config = dict(
    decoder_norm='batchnorm',
    decoder_upsampling='nearest_conv',
    one_sided=False,
    epochs=3.8,
    lr_schedule='step',
)
Rows from block 0 of the decoder, named by matrix and row number. Rows with one number belong to one channel. Each number is 128 + 24 x the weight over the matrix's rms, rounded and kept within 0 to 255. All counts start at 0. Numbers have three digits each.
# convs0: first 3x3 conv (decoder.mid.0.convs.0.weight, 256x256x3x3), inputs 135-149, a 3x3 kernel for each
# convs1: second 3x3 conv (decoder.mid.0.convs.1.weight, 256x256x3x3, transposed), outputs 135-149, a 3x3 kernel for each
convs0.181:129135149107122097090132107086158095151198185168191156168186154169141203111126131152128120095132159100110147175095134173204109124149104121136084177164083151137120119090112192112113145113161127125124065090172103138138133075143134182108185118100118156111169100119160138150114157174123137153149152176149158194136090228121175209110173108123160122138124108095181117170171136115131113154143130133182171103150115
convs1.181:193147160123121163153056133121104118110063134177145141149129126151104058131122128119183119158141159100119103181121142138190124127099127139108106107169135137115142100175110105094106148128126132129134110169129110160119138101120111134116179130138126146099151077079081125109074177108131212162099117133146124155123124089134126140106132104162085067125092053089110084143139099152109108133165140145132136114167148
convs0.182:145157114170135143146131149133133117131158089108110098106138115112136120128122100115143134071105127099123094121105150147151118137110136149133128130144144163142139100113128074084093109107129125146148127150126159142146156162127145107135132120119115140127139121135135105106177152183077118149137092117119144114090165113118129103121125154125129140108096102096096112108113122112100124112129135091148149119138162
convs1.182:170174138159125088113127116142144112140183161107150135149085097098122121121136128147141131140159182099086133148127108126138091110089123079124111126143116105133102129129063122108114109132139124098107157120108140138146156166132138155139136116128146155171129159136140121108123098079142099151091140120126117147148141159097082090138120155091141132118110159116109125129148139117132149128115114096133178126147122
convs0.183:125156108105137149117128129102088173098118158111105086105154139122129132114125098116115101103101093146093079158129146168168188196161132104107118138101082098118134140121107120109113133168100123189116108117162198118141130127105118155124110123114128104090119120108132117118178160204144100142132100110169131145109133109165140158133137104115145126124132164126136145114137156136107113150147139108126163118129150
convs1.183:107159156165131137121114129160132108115143116116142130127142131096119124168123145154123105139150133122091108134134102125104130172169143129096181156144177112142146128130127138110134173154101145194128134115098128078115146092129157118111119149119114119153126154111145099108135152116128123139114177135113112117118102160136092143130110116138122078123161146146144128083114172139129101153149139100151151123126129
convs0.184:145144121143159152162171093096120113139191136077119110155119128148155126195158115124128110120122106105110136128134107185146105153081098112126115080134120088152120126138126060102086093134111115111149107165134115140123174154110154104077122093114120132130173145160126124134150170158175174145131098123126133140147103133160142151075122107102160118101141097120157132113152155091159116143143126112156130136141129
convs1.184:151137186165096135125157111141146111146166115113094116123162142129147160138138099110111107140119150124088128137192114150144122158160132105104115120077139133134103115127125156126141112117154138102108133141120149106119131139140128147099122102114187137189152114147151107156144146146144076120150144121128187150128189148117140161131110095122131109154134121100139107117140116134120105117131120097134126159157132
convs0.185:089110110129136158121121146148128131113109144126147140110127123116091145136093138138118119113129123141115114159116125140145098116121195157130113154151096126142149119143140118153134123121131172131159089105128130098120130093136153155167119134106125133104145168171145146139115174123085134143143163133154129110155118162138119161108153159133150157113120144106130105146154153129131160162121128135115119122089138
convs1.185:104127137124131120148099131134092116108074115146170122188134102111175142091099144130145117119127137137151082122052141120139117128135153118111115150099125138135127085160132070119154091085135108140122162144102101106119152125131116130095159116123100130126124156124145133123098126128120152132121109115144052135124123116109086137122124139123132157108114153120122137142148153126130150146129181118147141132142131
convs0.186:141105119144101134155164146099153119119083154077085130119169141116112109102141133126166152125134127144135132139130168137138136105155140117129154123124152141112127119149121148136131171127162131139143077149113118095119141115136137123165145131157113111135100113148107133111135143181087110132129137155145158136133173105148147132120104137118103165109115104116109127149113132148118104143130112122139133122098137
convs1.186:126123110128125110129125154111114122104122144090071099153141123162169183099121115151115133106114143120089147128136106109124149116141146138153110113143128140159140132138147110090155161124136117126117148104112132142081136112122108173143138157121133097111164104116168129148118166109130105110113140116127116149127104179127109148160133105097102113153128128134099087126123118120120144129138083128119128135097131
convs0.187:131148137133129173149142167105102114145136122176105131122142149102140104114127104094130126122109122145136122143143123097152098100085117137106118128152143119102124132141149125121119179164184137146165135117166170149158167121165125120183131149152108107116160163153124119143149125170119126155140129147104124155092137144118100107160159154122133129158110109086108106127111104109086116144100164108137136114127162
convs1.187:124090089173132130147154100130128112104107091165150172120111127120103099159124146100115123139179084157142165136103086130102143157089099122083142161109142124101144098072106147098091125114122118120090128166107143138115148157143127137154129145123142150135139126134145123111140137155088160168106141103118108106151137103139090132165154120133152132134134143102130137128138153098131068133134135119101159116175157
convs0.188:158133078136123129119132107115125161122154101155174142113157117123113149106089130124091103107122100102115107117124088118117128162146144110117159113117109123111121123104115133099127117133117092116135114119126145123132133119125109151105099118098122109126095077140117104125072175130171105178135152175132132119125144147142129150108125141160103119129176157134152142118164101100143120156137132102117135123139125
convs1.188:119106142125108103125120169113139133133163114133120149096128112152157099165128146147117095104083113131113112080125128115122113144126121130115124137125132133098155096118135170152136122146145125138157131162127131133135091125125114170105111092142156142119110128125126105110134150132135147137096098151121099135134150139130142126140097159143146089112131105144147120087109138146112133138123111110147096120154115
convs0.189:137125137085134158115193113141116126109168123109134141130145134081152166131131157132116134134111127134111120170123189111117113150179118121117106124158158119147142110169138115121112152140147162140163135104128123132133114104130121118115115144141112144125132138145112110123137117144091083138120105106078115120125120107136113096077152132096111115092123092121130114091085109118079089127163187128125156124097153
convs1.189:157133132115138124148141123105123151137146161116142191128092118118092146139129181160126147089099144136126128146147156104154152112147124129133103100144171164144125126116111149087121167116149131065120105151128117139142116094131095148147119130142121116122094176106134131120136136161158097130119099113122126101131136132116102176156097150136125140133120110125136108107122126114124091147163088116114110142099157
convs0.190:124135123119117096108164174158146160114098095099114132132113111123155109115166142114196139140133140152134142101098159107108126107136148124121126109157143139144115100137120133161116131145103103108125074119099085101123131068096106125110118132130115150117132086131130138126135157149124129121133083111142134083144117140136128173116129110150170130107124134150143126150154169121166100134125108130100130086123182
convs1.190:103136125131125105117140108137127159129115172131159138126157131157161147096166117105140110084133128104099144106158147140115114097126113118103121173074120154155133143143110164137107113143144116134106132058149127141177132122114136117155130123114132143117120121124168108140161127119101130155143159161113130101122148108117103104103137130098083117131101109162132172106123128188103134162120155103115130141090138
convs0.191:123098134128054132140106158111155113114152139119130126145092143085106142110151129128135111145153116134146131102163095112149108126079141157109119144147132161154136151145131155164136152170166131103099091131096124128158130097118122135167181150115125110138110093142102141137131129149157115123093173131135133138128117135112144132142126141119140128125145173126167138151200124133131144156179150169160153149185123
convs1.191:147089135120117141146112157112124133142123162136141156099113120103072099095110115099098152136121085099111134102163134147135155119088154151128112141152100118134147174174138176103135178164134142121131173165126133179105136140127112130106118126128168102111157082145131128128134131158145123124130122102128149143104156136121094158114125151088137127154146119101125155136087150104056140133126121122125120154124136
convs0.192:175101116172119102138108126162123116146153090138097148122140093139187119126125126104137113117131098112124126118144081098121130079119143118115114130150140130127117133157127149140178147152123083125111092121144139116095151154135163135118128118123109117128143139159118132113134145104157149176167164142108133115090104103094095126074092110096123111066162103104103128120116101104116083198156165152113133110135142
convs1.192:142171115146144137133162116144147115115117102121086125112133107133122093147107094140132124104116133121135133129183147167125078156138092115128103110124133112135114116125114121122104130131101106115109108145089110142092135146103149149107142147141137080139083132165095159126117146140128136128154127105121110160162134149107142146103090149108141079126129123131166083144133119170121135143143146116111092118157137
convs0.193:106101144099141129079081140146113096093094081100152079071109083118100162073094151120144115133171082122143125131166124118133112142158119114119122160157088138149098122138118134116148136111122114141167103117140163090103144110136134154112143135092116142113145181091132131108135159135142095133128148168086136104132131126137136096133155086134164101113070116162150135108152119118117101084102073148155125137159146
convs1.193:100173138145109083148107116150105138132151158146160103090156127075136159131127147142111136125109111126102144092095110111116181070094144149101112120078075143111142134152087091088170162114116134124136110164139110156126093129167123137144142107137151067068190130116153126121154148128176133122158079119139106119139113107113124144108125103116149126147078084136198088167116145122104121177098114143084061105151157
convs0.194:132160153160170126130130138124130120116167144099151139114188164146216143139184129147159137141114115161160149134146151167135109126104104166146138170147150159110101145093094105118127163136147135129155127103151146118132127125140122097117136101099141175141136162179128129142118152149147139101137111156136138151146131115127133149110131104117118115097149124096123121124122116106130131134103098075112124135146144
convs1.194:123128141150098140108132108124078093134135121153135083128105126122093129123132109135108134138169101177146103168165125112114141139114137128122106139158095145115143139091108119120129120135098120097138118167157122149121149152142143137160110108142086123139148141148131111174108134127099119128110132143110125159166097111147161102163107104176132129130143180140155164130121099140104122084113125127173126151117120
convs0.195:130070080111105093137098110126141146136125139121114141111121116093092139136094104132121108145108099135133099116131145074147132119098127091126106123130135133143147102129138080130147112150173099117098138114128163125128157149177131153100075134151127167138095137108108132138121096108122128119161120124148104141140132147153163090135108111183091131129158127186151134111119153156136131091153162113123138121129141
convs1.195:165125120130137123139102116113132111107128134127121132135165152082108182113130157142102144136143101150128132079160160113108172127108144138153139111138112106088122118183158095118152111086122144083128165130090129173137118154189075083143083123092158184133132187093130165139133151099083108144118143150108094120116099125126141113142109131153088173138138163125159090068139128128140098146150092122125142146152130
convs0.196:161109145125112080136120118126137129166110120132128149143142151096123101129119156110101109108131122125145108146075121132093169121119138116108078120132128132124110152134108139133125158105162170129148174180151171146126130137172113119113159146111152122128134148106132132133143163178089125142117137149162155155123175137135131134139154118153159132138139128151131121165128140114101114107142152121096124184132166
convs1.196:147155109126117122119139108137137123121141110120154132162198120119124120130141134134106117139157118078127154122153156063072107120113151151140117113107115120120140134138122077111120102131116136125123133114127154147118134137129110110129107103163170081143178135126165136111125193107080146108165125125143153121107133105128110139137127152175103116146118141151122114173129103136130092141137087119176124124138158
convs0.197:094135123132151154160111158145148124114142130120118113090119126157164139120117117145095128124143102105135121156172198152142112143162119115146104116141161076083106135117113144091131156108131129122121114162151129126132154106082129169140115137151085108089117140122126103105111086084124111101131095126141147111134181155076121136131139133148110157130159119102070124102095105140137139152075119156175128115167119
convs1.197:139146137115085138171145138140159135114109091120111126163128145150143119108114091133173151099141115117137130094114141168115142121115153135104127147193137121116168151129123079140136141143108125119122127171158109151089125104120166144121099138154120109111154134114113106103092154124142193127152114117122124136174125159146159168122095065104153144140113137084097092178116107112126131136186151162141099061128119
convs0.198:115139139106155124114131144112121120163143144125157176133117127171166123150151158092122115083096129118135121141123130112148095165141149127121134123132113114137148101073147121115164124108152130119156167148135152140153109133117130113128117136158132139133117114111144134127129146173114164132134092147073135164164110097150125108110153158108181150153171097137178109112155145130163113145121111134121109170148142
convs1.198:086139107158098107135142127136071098134123132116149147127112149184191106183197142138094158121105165101077140142172099178142095151173074126118122102090113108142130142132087165108128163137136133141151124076104119137149142152126090170144131129117113090098141158132144122140137099146148096122143166108125143111105156077079158120115126116103140139086099128125142143105102138085115141091095106112099139167137118
convs0.199:122128120139162165137145136126156101117099058116095108134147103135136186120135100149129137095129109116108133147117112143117104153143122125162124143187168142119134126137097106086133130137135141161144095152126118116151146128100138175137116165141134130132161153187128130135156134149154098119133136126129142083123165147120158138100113117109113111125163096122124167087116094133087118143154131090145153074098123
convs1.199:121158142091156149164081121142132099152168129121123127145115153141102122185113101090146143123132129101108120142060114151109138140136115135139156123165163100147120176119147152134099159124087097106102099158163142125115150093130173151094168132133138137129161065103100068130088157138090135136139113113114171167146120162162132156112092104133141125158138135124138090145145150100106122108165124135164151106129109
convs0.200:111127126116104102133132115075111091116136110154113122170151136129184136116137146133140156109134143149118126151176129167162160153176119098129095123140152112112153126107141131129166102160125119144122151117127137116151128121087084095130111162131144119093127164135111143100117126127122134095148108148152150125129169108102097141125137126128128130145141107171110119133111173174167142132122102153185149183136145
convs1.200:129148090145129122083137114130130128100111119127128089135150144135076140122095125132179128117120111126155103146142115145140123123146116135114099203131129150121126151113164112103164159161126127146110135115097155112095102111105154154112093134132096086163103149124134113138127121150131096133141076137136160165152038148120112162145132095116156119122107117114100102095118106122122123115119142114130146137133160
convs0.201:098133111131104175091141169081131095090120077094152132129134127131152144164176122124108119106136103127128142147140138080121151115090113132126105132138126129135106119115132129110126146100126114154134144126151137108144152121086128115088162108063169116118162157132117146112107127149129116106098144105120146130135129117083152132083112136115131112114115137133170131144147155130118128137090135108162099157120130
convs1.201:088120133130125161146134146139133120163155132120151138136117094126155155121119120132102129151144134152124131157168137151108144158138125094132122127116105131162106136092112107101151120109130145136111118147136130120124129120119130115124101134114108125148144170131138118124117120146131112138144126135114067128118101146106135131142126140112157178085122150150173140086138115106094107155083103150123092131102141
convs0.202:136115087085176108123094089107107159134147172155141151125118121106158144129140172131102124099125104108145133129127150125146095133125127116126115126153151121126139099133148113155111101150136121071077151109112101125124088067111155116151148142115066163150127158174104135128137122138106162158134120104148105129140112134134099146095102159115146155099101164126125132125038159120144128159149145099144146135123136
convs1.202:118099139141134144143131104114152117140099122126138127098147161153156135133158103107094155128130167142101144119143108080138133105142111100155138087150132142134104169131160125122120138120116112164146120205177116115136107134127122127131141134106103126085136133118156089123133106125123113129116143134119125157140072161139160142103131114096068133153108136105093114112134116116100140150126118119162132154132132
convs0.203:133167118099111088130131124154172160137108180156134131108165164139132161161170164121114085127137112111136130117116136121099129109097121132143140124118121143091114101102131125150136095100097138084131123083089108161124160157147121142125135176124118153137116119122109088145142186194161150150094108165120130151155098139124090118095131071093129066100132155113128111139104078142152148152158157111085086146076136
convs1.203:128142125140129114135140140128163114121159132183106124117122099118171120145133088129132112136144112156132137123112151110106091095108120139156157126114149148103097136112100092154118103111123143122148122132132114124139154115158156127113131119116130185168142116111139136091124160112121176149164150112128110123091096127085111112088131101159129162139142120147127145166126121125095137113105104137147135134144127
convs0.204:100143150095099114102093127181100136118088119120074115132136127137127162135097156104106103102074133106129138146109158149103198156159153150126161172133120131132132148136116166139137135155164127124130143112121135120097110084102114059097117108143143168134124145139123119101096126122109097147111178103109092106083139126126139121130086135121140159140113157164142145200151165148089111125125107120104105112093114
convs1.204:126113120166161102097120108141113104125147089162159106140166125147136132152110077131112125156141161161117142119124153118167144105116097116140131109136117129157156132122106156154105152108113155114088092143124115119156127115120121120087128114095090108090123149108122113089125114102108093088097171159122119131135111131098070144126157156123115131108145147128102135141111115132172120107081122113110160105121149
convs0.205:138185163151150129171168128135101139061112053081093098147177169141174181147156158115121130126110117102118152070139128143149148102111081128102121134118139129123136103115137107104127120122137139129099132136162105165131122134127133139130093139106106079087120075079124081122150158177170140159145132127141153134121144156115157132098125114108122100110134082135121121145197135112130111132087139073062143102097143
convs1.205:130163149147117131106130112167151114151158136150118135112128121141126142164175130118122170097180153128137129149110104085064132131162172097163150131180130122148146115139111129138144119113163121110146124120143119139119133137118186140131113109129130127143129138112166080108144131138105129144132127107091108078083117133096180137157112135118120121113091161143138106129106100110100114123126132120113150134129149
convs0.206:147139118149131148123166114151173159127087166139138176107092117098105052090144101143134125134146123150139120122157166090108155109115137157142133135164105127137117159125142145158148138123086084093099128114088125148125113097142158128170160158122154183165122098144138135131156106117135116126162141095124107069106078106097094085151126161107124150121093138118139132125082068116108146107175162090071113093081139
convs1.206:143142132170182116149110159126160154145109086116142146102100103164147087120128128156108105171133104119148146126141107071116100084126175142118146115113159134126123141103111112172135098135106134111138131143122100106131145127146103133120136136133147116150104068118136099139148182122153164094130147110150121067069160099152113077102164163083092145117147189127137150175140124131087152128145122110098146170115120
convs0.207:138105150119164182104125129115091120103065141094085158116137134114117172122147155141141132125122147142138131115117095171124141179128145142147147146141132154156177126143126152110138126124069135153114119119116104118128069135128128130180099119102123126116113156132163128082144126179163172173161179163130107131125144115144159160124107141128106166110121137115109108136105117117114116155124118133106104111116118
convs1.207:101123123114136143094142144115109119091127140111102139130147117067136132102114148158139128150098152133134107134115138110146124135151131122130125169099124139107140214160122139148148124148111136107115124134087164153101149127122080172177134156168141105123144117129124160118141161151169149144093096139164141104134144142108103120122130119091142140118153136137135093133151100123138174132179117185159074151178092
convs0.208:130146126105107079098122125138113107093134135126071127120139110113107107151089108125110119099118098130125125149126133186157150127118126134118119121125117093092129126119123106122125132129123148113114118121158135134142183122129135147106169154128128148131131125119138150151186164135124136123106120114151141172151152165115151133133152121122169126108143168144139152106119158144120160121127148118132130108126162
convs1.208:087122137135156129130124114116154116116133126127139139079156108114140106147151148128109119096114122154137113156152117154146137130110139123110128123107102145122125127124132112104134143140105112135152100117133165116126139143154117166147110163101165111124099158144124140159092128127138124125125130104138137112124108135097143127141118117154143135145113173134133162156136144086127123116100150100119126114137140
convs0.209:133122147162096107141113129194109113143097129103105149160163155153117080090120133142127136139121132115126109109150168093154124128093166124132091117110103119112087106095119144111129137104115119110146131130146124116130126116155119087140104114163102118096116149109140145115143162140165117140120129092103131117102130120123144118123131151149151121123135119143131108173154109141149108119124131119117130136129126
convs1.209:105096106117171120113139145130118117092168135130144126112154119159121119119136107166114128136125136127129124114111142106149126105154141155164127116174131137098112135141120098128136111128143147127122137109098127152102103147135132120138113131096139101105136099138101112141139119112136143105119146121116148122112092115121130097158126168149106088150137131124115103136083083126156133110108136133127135167110140
convs0.210:107132140156129147131116167104088099101083111131132141113139128131183143109145119121118110116128136082105162121113173090134118126135136142123150165179143172102087115096146129121125157155165120142112115133127113129149098108162159147166185196144135117152150131126145144127140129175135128143152129139129151153142155113121136123115123107128124141092091118103135105118130148108091103117151133121124140115121149
convs1.210:117138128128172094134127127135144133132148136132169149137154128113075135133163142102137126152139111133124108136082103128125165131089145134100108139120126132135126152109162075075137148127167174137125101098080159122129151105113109160142140153136149176158143093138128154123138111171112117128120103107125066137141091103104100127107155135147162147131116138147137138139107133150103107141113083103103085160119177
convs0.211:161132139160107121147128121153109110108101118155170143147140127145130150096148124138147130122136120131171137148138129172163145140164161125126103115119137115116130120120158147188157171192153180179116132167106159162154075079085103122154150159123109106131108093152128133120114153141117087113142096120145148123140178131096119158128110135112130091126075093142147141108132157116143134170142165127163133104102120
convs1.211:112115114141115058121149097127122126126098098144151127146132152123089120163121126104139157156104162114111137149112103155187150145178158160131176150140128130175181087124159120107118143185154152114116155125130128101124136107076139155135159160154158141151102116146159132131148128158118127144145139109123155122127180161115161129132171129098150113155112116138162141108082154131110105171201153145121154095132116
convs0.212:162136145145165159101142133105153175126136179128131151148150119122110150113110136134121123118121109121164121192133112199161164176202143113139115118134157143178142101146132109149124118177121112117113131055069113109087098096095169130154206125161116118132087141180105135137166130126166155103146135142140166114151128085158135108122159113111143153115123094099179101115147121096116117162169120160167133147124130
convs1.212:118130148133134124132125129139118130132125096167123139119141137112219138092135157089109139105112089061126105112104113133145152122118114120116122123162115149139105142161127182144139128138136114113128102163117121154127128122095123145165144127202129122104101148127103131116112163125152108123094156133148125172160155149139144130129095102120100145122083130131085130117084150144074150146128121171129103145129091
convs0.213:151172119141178109144140085120067116139098075126128110155117151120138216126161101140106119115124118098089163126165116163122168106177161098120130080106159118094145092120151091115139085122112144103153143126151117085159106130138181140139145102172093154120120142135129117141140071108112068077088069121164130117125123096097107104143140095155143141097146116120097095117117104098147115160099139128056135120105137
convs1.213:138141113152108145139135131167120129109071154150136114139130109122151123134136171084162166138148136151161118141104176107094109134082126132126108130103163114147123153108129094167156155111135135153172124124171138163113126145088111147153137097116116073078179108136110147125120076113131089098135125118127132114156144153101165093124176156151153153150146152146096127155126100109148050136118121107144145095138142
convs0.214:158138136131162144108159091117110131127125122147150150167151153160178145173159112099103113133130088123140124151118114170140108154156095149125130133111117089078165103120151139124132151119147122101121169133133112131093171159163129107139116118112142098127110102102140114120143116123164165140180127182153118147127157125151120103135180109142181153164193135156137102134176093111153086153135152153176112133144112
convs1.214:118133111087106138112161133115158136122154144117122143120129142135147160127131146159118134140134143102114154165155117108079066146157099126139127143137118159119073125142118144167122127154125111131127158117124150110135139135096111096097114168118151110111131126133120118124109151156147184148087162126108171098096115123134164130136093118132096133142116117149094113123096117133118110155125136137097143155134138
convs0.215:163203148161200137141171137125160163140089094065156181146121138122106139121082123152105136120101125134110144169155124161077072140094109111084093127139115132125124150119121145134100157161114117147128110123121117122125137103126165087118157115113148136138119138119124096095132101106180167178112132145105161155106192146140170139128144108101118110095122110110155146125174154129097139124155136106114107131128172
convs1.215:063103139120132148114111138122163196137130128144157094127146149128074124125133121129131144161116128111159126148191104147158101150124106137116116150154070095146078097073146129178137132092111129099143062156103133124135120147155131117102140090136124124132116152114120169146098116125127117129110092116095119121106104174145164109124125139165115119149102100161165106110108146096106144090095136140091132123132127
convs0.216:097122127080124131143117165140087116145111152145102140165134111165095136126142123134171144116125135146140125172136138192157183195164142141108090146106124121137130164155124123138113098167113114152177150120110138153113130183151130108141098111120175139152166120170161129110128141170106117148103176149090129125162162104138138065127115130142126135129113128091130122142148097140132095097136158112175145098113126
convs1.216:110154140126111109155086122135082119117113114121115118113120142111181127135167100130116124118175168114127112138105140102156146082156111125078139104104137162110133154122137144150149108121086144142112106152107104111126129149135131152159124182126155136120136124175124082141148135120105090093114116139115122092163148080123097128143127122136089105146106177143086155160119129163138162128142126149089112156091140
convs0.217:097148152125139183139125138133152152072101157084144136147112110126110091143156124150151141156145131157126136113092165098093126102084122151154145155133152134091123151132148138132149143131118113098101115105101135139126105144183076121113150067089110146158095133077127116114108107157150129149134124093114110111146133103146137101113122125080115124109140153147121113152139116158140134122131123103117115084085113
convs1.217:152116118099122137150143153125129135152139123145147147114089133105110090119158119142161102160109119163133106119152146124154116105158125130159119144129103135142084122101097136103131136133114144073119111109120158152123141134128101096116123100076124131153144129109111151128124179115132140138102104128115114146100051145108084157090152168126089124118119161118107122147134137127132132137138128157124117111098144
convs0.218:135101152098126135117118109106123104067150102174123117107116144144125151126135098133145102151142118110107115102194153119153185172118141158169150164143150128130105107108124153107123139118096142083118114087103145076172109147127145099126109090097153139119127129124123133141113166168148115120135116112147196124185128133120156117099127115090127123115122131118115128138188093145151118120135128146148137099112125
convs1.218:129133116144148177137134156139163127131103123169093141096121154113123127160162107125149139151111103107089130140140122118161148151145142103126141126127169181143106112142109123172105093109112135121130127141143120135136084075136134109115135132140141110109184089103114115140139159165133134086153124150148130146147135128142104113130071163107106147126158134098144114135142138169148161080173120126111106137115095
convs0.219:145128130150145142141132175122140148119112145103079125160125148172144125109135142096107077077081074101122081136077152119140150147146135129124137154152148152175116076125114111163113109153143136119098108080065119105088130123108125104100106110104113105157115128091127115115142154088119075133139103089101106095126105133100125100116108135106152099121087097110121121131132098134129121141158145147126158111072125
convs1.219:112128123108144109149101135186128155142108178109146151092154171146088079119115093158154147159136178109164129091118142137129106136118092117127150112201121117109147118162144182117137118163106130139134132124103113146158096149105160096052111120100109122090103062131122140126131131121138094101141085119129169130188177098124127105116142118124134153142127121130115097105115118119115146128161155104094143113095134
convs0.220:133127167118166131091162121098102122053127146119109110131167135130147108135166138135129091143136117118130121162148124170145133127185119133162147137125107115108088105138107126084084138126118168140131112131136156127146130121149125088100107104091094083136125105127096121095135140114122087122159181146142160179170155142154124168119103073069155113099100123118170109122120124112130137136103121112102105123079094
convs1.220:134143126173120150143095133143164112088146105117132128144097133130093149162133126160160129109103094140164109179119126191117152145132110131135104144091148138113124093090142121111171105105132106097156133104164139102123141109090124140082138155142083108143166134126135157124117129144114146097136128156157164149123079090117134147113125111114115114155130089101101139123137135143098141118122097155134156109147125
convs0.221:151166159119168094131143136116156108128143165142195077118121099148161173123136157114110156109133116106142125110101141149138128127138125128127086111125105106128109121157117137107072137146131130157115131185139121172146144156127127119080100127148126105145133123101139141120131119110117140119157086102142133118155158110144149139097138132113113130105092116099123087070114121110151076146131142146109143125121144
convs1.221:117163109117092135104151115121151133120089175135128154130115142115126140103139151186144089152125141144117137162124150136139146145128158106119142104120157123132136115120141133126138169149121139124116144110092130118107128119162152135166125137159128135167113136142109139146099147147104127142107110132133109124147076123165121154151152100148151129104129116129076165130139100103083112106123153094123140119125122
convs0.222:153119139115137158084119110170137165152142113096107143131172124125134082137164101130097097147120104118113139113147112146146113146111130115160108115114109072128122130150118082114106102119105153134135158166155120092136127161136088126143124129141114116162096114126143093145146119123153096146129117157109115147152169138160130096107133054116139090095115123116131126127105126140119110150158098110089137077153149
convs1.222:127083162112101115123145159160118113130170120131112149106149135144152103145120122134156096143140139152180129111112138109098106122122138117140184131119146127109128089144152104133115101143101093154142149117129123133116139126144126098125149077130072087097156138095141147134108124122127141147127136141133142129110166136149129109141111131179138143138082134123118105108130183101091154109164130107168092109128080
convs0.223:132154124126127194125137106093156166161134191126137205117101091132135142122170140113124055147133122124138098113123142113120114086097089129137106113101114121114094139100113107142128133117104098096072139109113165124094144128144145148094108149141116137170139104143145133122137128075114072132096084132172159148088138119081127101079148152151132156085143096104118142125145106100133070159172140133105113150133136
convs1.223:125138122116152108125145160117121132158106149164188165153142119132098147140140123131135116173121127155124124135123115163163127095111123132133116100119121137122126121124115146077141108126152108112115160149131122116148112139143142176148107142125136148103104112146152134100132095105148163169131143111126116144130125160137139138136102139104133132106091136100072140074109135113120107129126110100143125137118101
convs0.224:117142109145144128126160145112109090144101136106135125157142128163127141128139160134132102113108094127097088122148133107156193145119149163146157163187136131125130161090115147101112123101114132069099053061060137110107127118150120174134139122097133105129107100122094098097116055081126080091119131114149103094169113119110096129090138075149120131126119092144119101124118131130125146128108119139101116144150147
convs1.224:155140140140151128158108125113136123158117131136114092142092133150108097090127122111146141113152171148142144101094119105098111097108118111134107171107131113099171130104113135163126127155110155160102108150087153125123157150116148139118143132103137108099067089103136132108126089121109119111145125095094140164171174126126131089153176179149197148146167137122166110117154117132129177099102090148094110168159128
convs0.225:127112115153146149159137158153115151131103141139105116157141147132094108104119134111141148148114155131140149145153137130073088132133154142144139137164142142144142124121101128123111122150130152134138165097116096140116142153133123134126144132080135137143101161152120100108166159146134150157123133144128118140151142117145129110112145168155119154108134110115122114138096116138115136112102141135125177106106150
convs1.225:147102141141120109126150145112160131138143123107093130138139145149183093124155123152130109135114134120116102144109135139157173114104155143121120142107094113110142111090166131194136119127144118114126127125107080114142138134146096124158135120140127111102139101164158110074125125137085121110108119129123121154132090085095188111106086133119171128108118143104115130135112091128103138140128175145087101116158110
convs0.226:120180153172146131133161153136127113156120117139088109128131148146145114156145111105116106160117123128104130146155114127138124112113141123103158131116153107121112159123142127142141119127134126068121112108116141148103107106117139129151131083098145148087114143122112076117117091127120120131133119173122125126120139117138103106106109136099071158061135107124131136108185153100129177111129160152165191137140142
convs1.226:131131141151151122091134112147129133132141132145127119122131131144111069103142177114122151094127071132149124161140105158136088094040081132119107132175132130156153141080118130111124109123106156081142167086116138170164137154105148082121140134079142116143113110134117076131110084097137159146124106121157121065102104078135110146144106154124168141100144114075141142116131080120170122125155101143133103154168137
convs0.227:128145155155169106178112072138142138121082111084083077110156148129139148147139121117119118142101087123078086132159134082142150121119111113149140137134178103122159091073121120134144142169136136127121159123141174149140108104120040123136099108117132125153111125156098130136148125113141136077171083079124065129120131096113062082134130122177112139129130125146074099091114123116107101101113137132090140161085148
convs1.227:124212095105107122072147124098171128121137075111087127139140131099124114131145111128098100133131087117084100104179096088104132137150151112155107113109133082099129159117162144159168143123134153119100082141090162133115094093100097109138112102093143122115121155173131050105119130158218090136183129111101103118123072103132155125104059095139144093133115119147108114149151130076110087170159113103083191115103139
convs0.228:096144148108134098099089159161088115150094130146120081112091130169152162121126165109116113119094112127110118164118156143159158160149169131113116127129108151124125110099117118146122147093099169112110117174145129145166146183102116133110130127146159115120107125148121112108101120155136110166112125086129117121165160145096147125084129142121123138084113133167138156149120149129152140172134132144142122096104150
convs1.228:130141092101142136126123116107111139126095108118098117092107131139178103110128108106151119099145162106151130135138112132144092140126098126131118131112124164135112117108108111151124137139093126145090129105135106111111127123140109131116141100090121132152141112108119144092127118100115141122146103118140134160130111135149153111131115128154146108157134157174124152150140119131086115109148137108141107125129155
convs0.229:118139182116117140159155150112106122136149136122104107166136142137168148105112107125106097130116106105132122115167115185158147175116132109109092106097116105112096131147129135112089122120154132163166141168165098169152096158154166130090174138089091104141159122124090126139147187154115093117149162160161154183148134151140147113140149143098154161100150126109139126155133128108124082146132147134104123151120131
convs1.229:140107135115088108113146122122127150109154105117121120177166143123083109120156146151117177112087142154106143138132141117064109170112125106106115095131099137134093151118160102097141112082128102117133118123116108112128103131123167081103141083139086110137103169175115138147151133111119113133127123135135116157070087142146133126128130140147093106116134083089121108120161159093110166133162128110097095076103143
convs0.230:124144152112119147139092092128155135090109086091119110119123143117120129132123118132158129118096126125142139130125127155137126131139119125145139126147136125152116154132145152154118179150117135122150079113138113135129092096077086084053111102120118128136164103128142127160102156139150154154138107120160164168113135129151134159131113138094146106128127118140111143118131143108135153137132165100115134106120134
convs1.230:084123115129164126142126116118137118142089117144129125102133111172134151130118122108126094110154168122130143127130138134155105139109142137132131119127134134112121144131096176162134147128159127157124142129108094115134130164104138118115141107109111082098146132099150116111140145121133113104131101132111144100110126121108088075147114118131106141115122108112141145129114145127091115104167173127119165129124106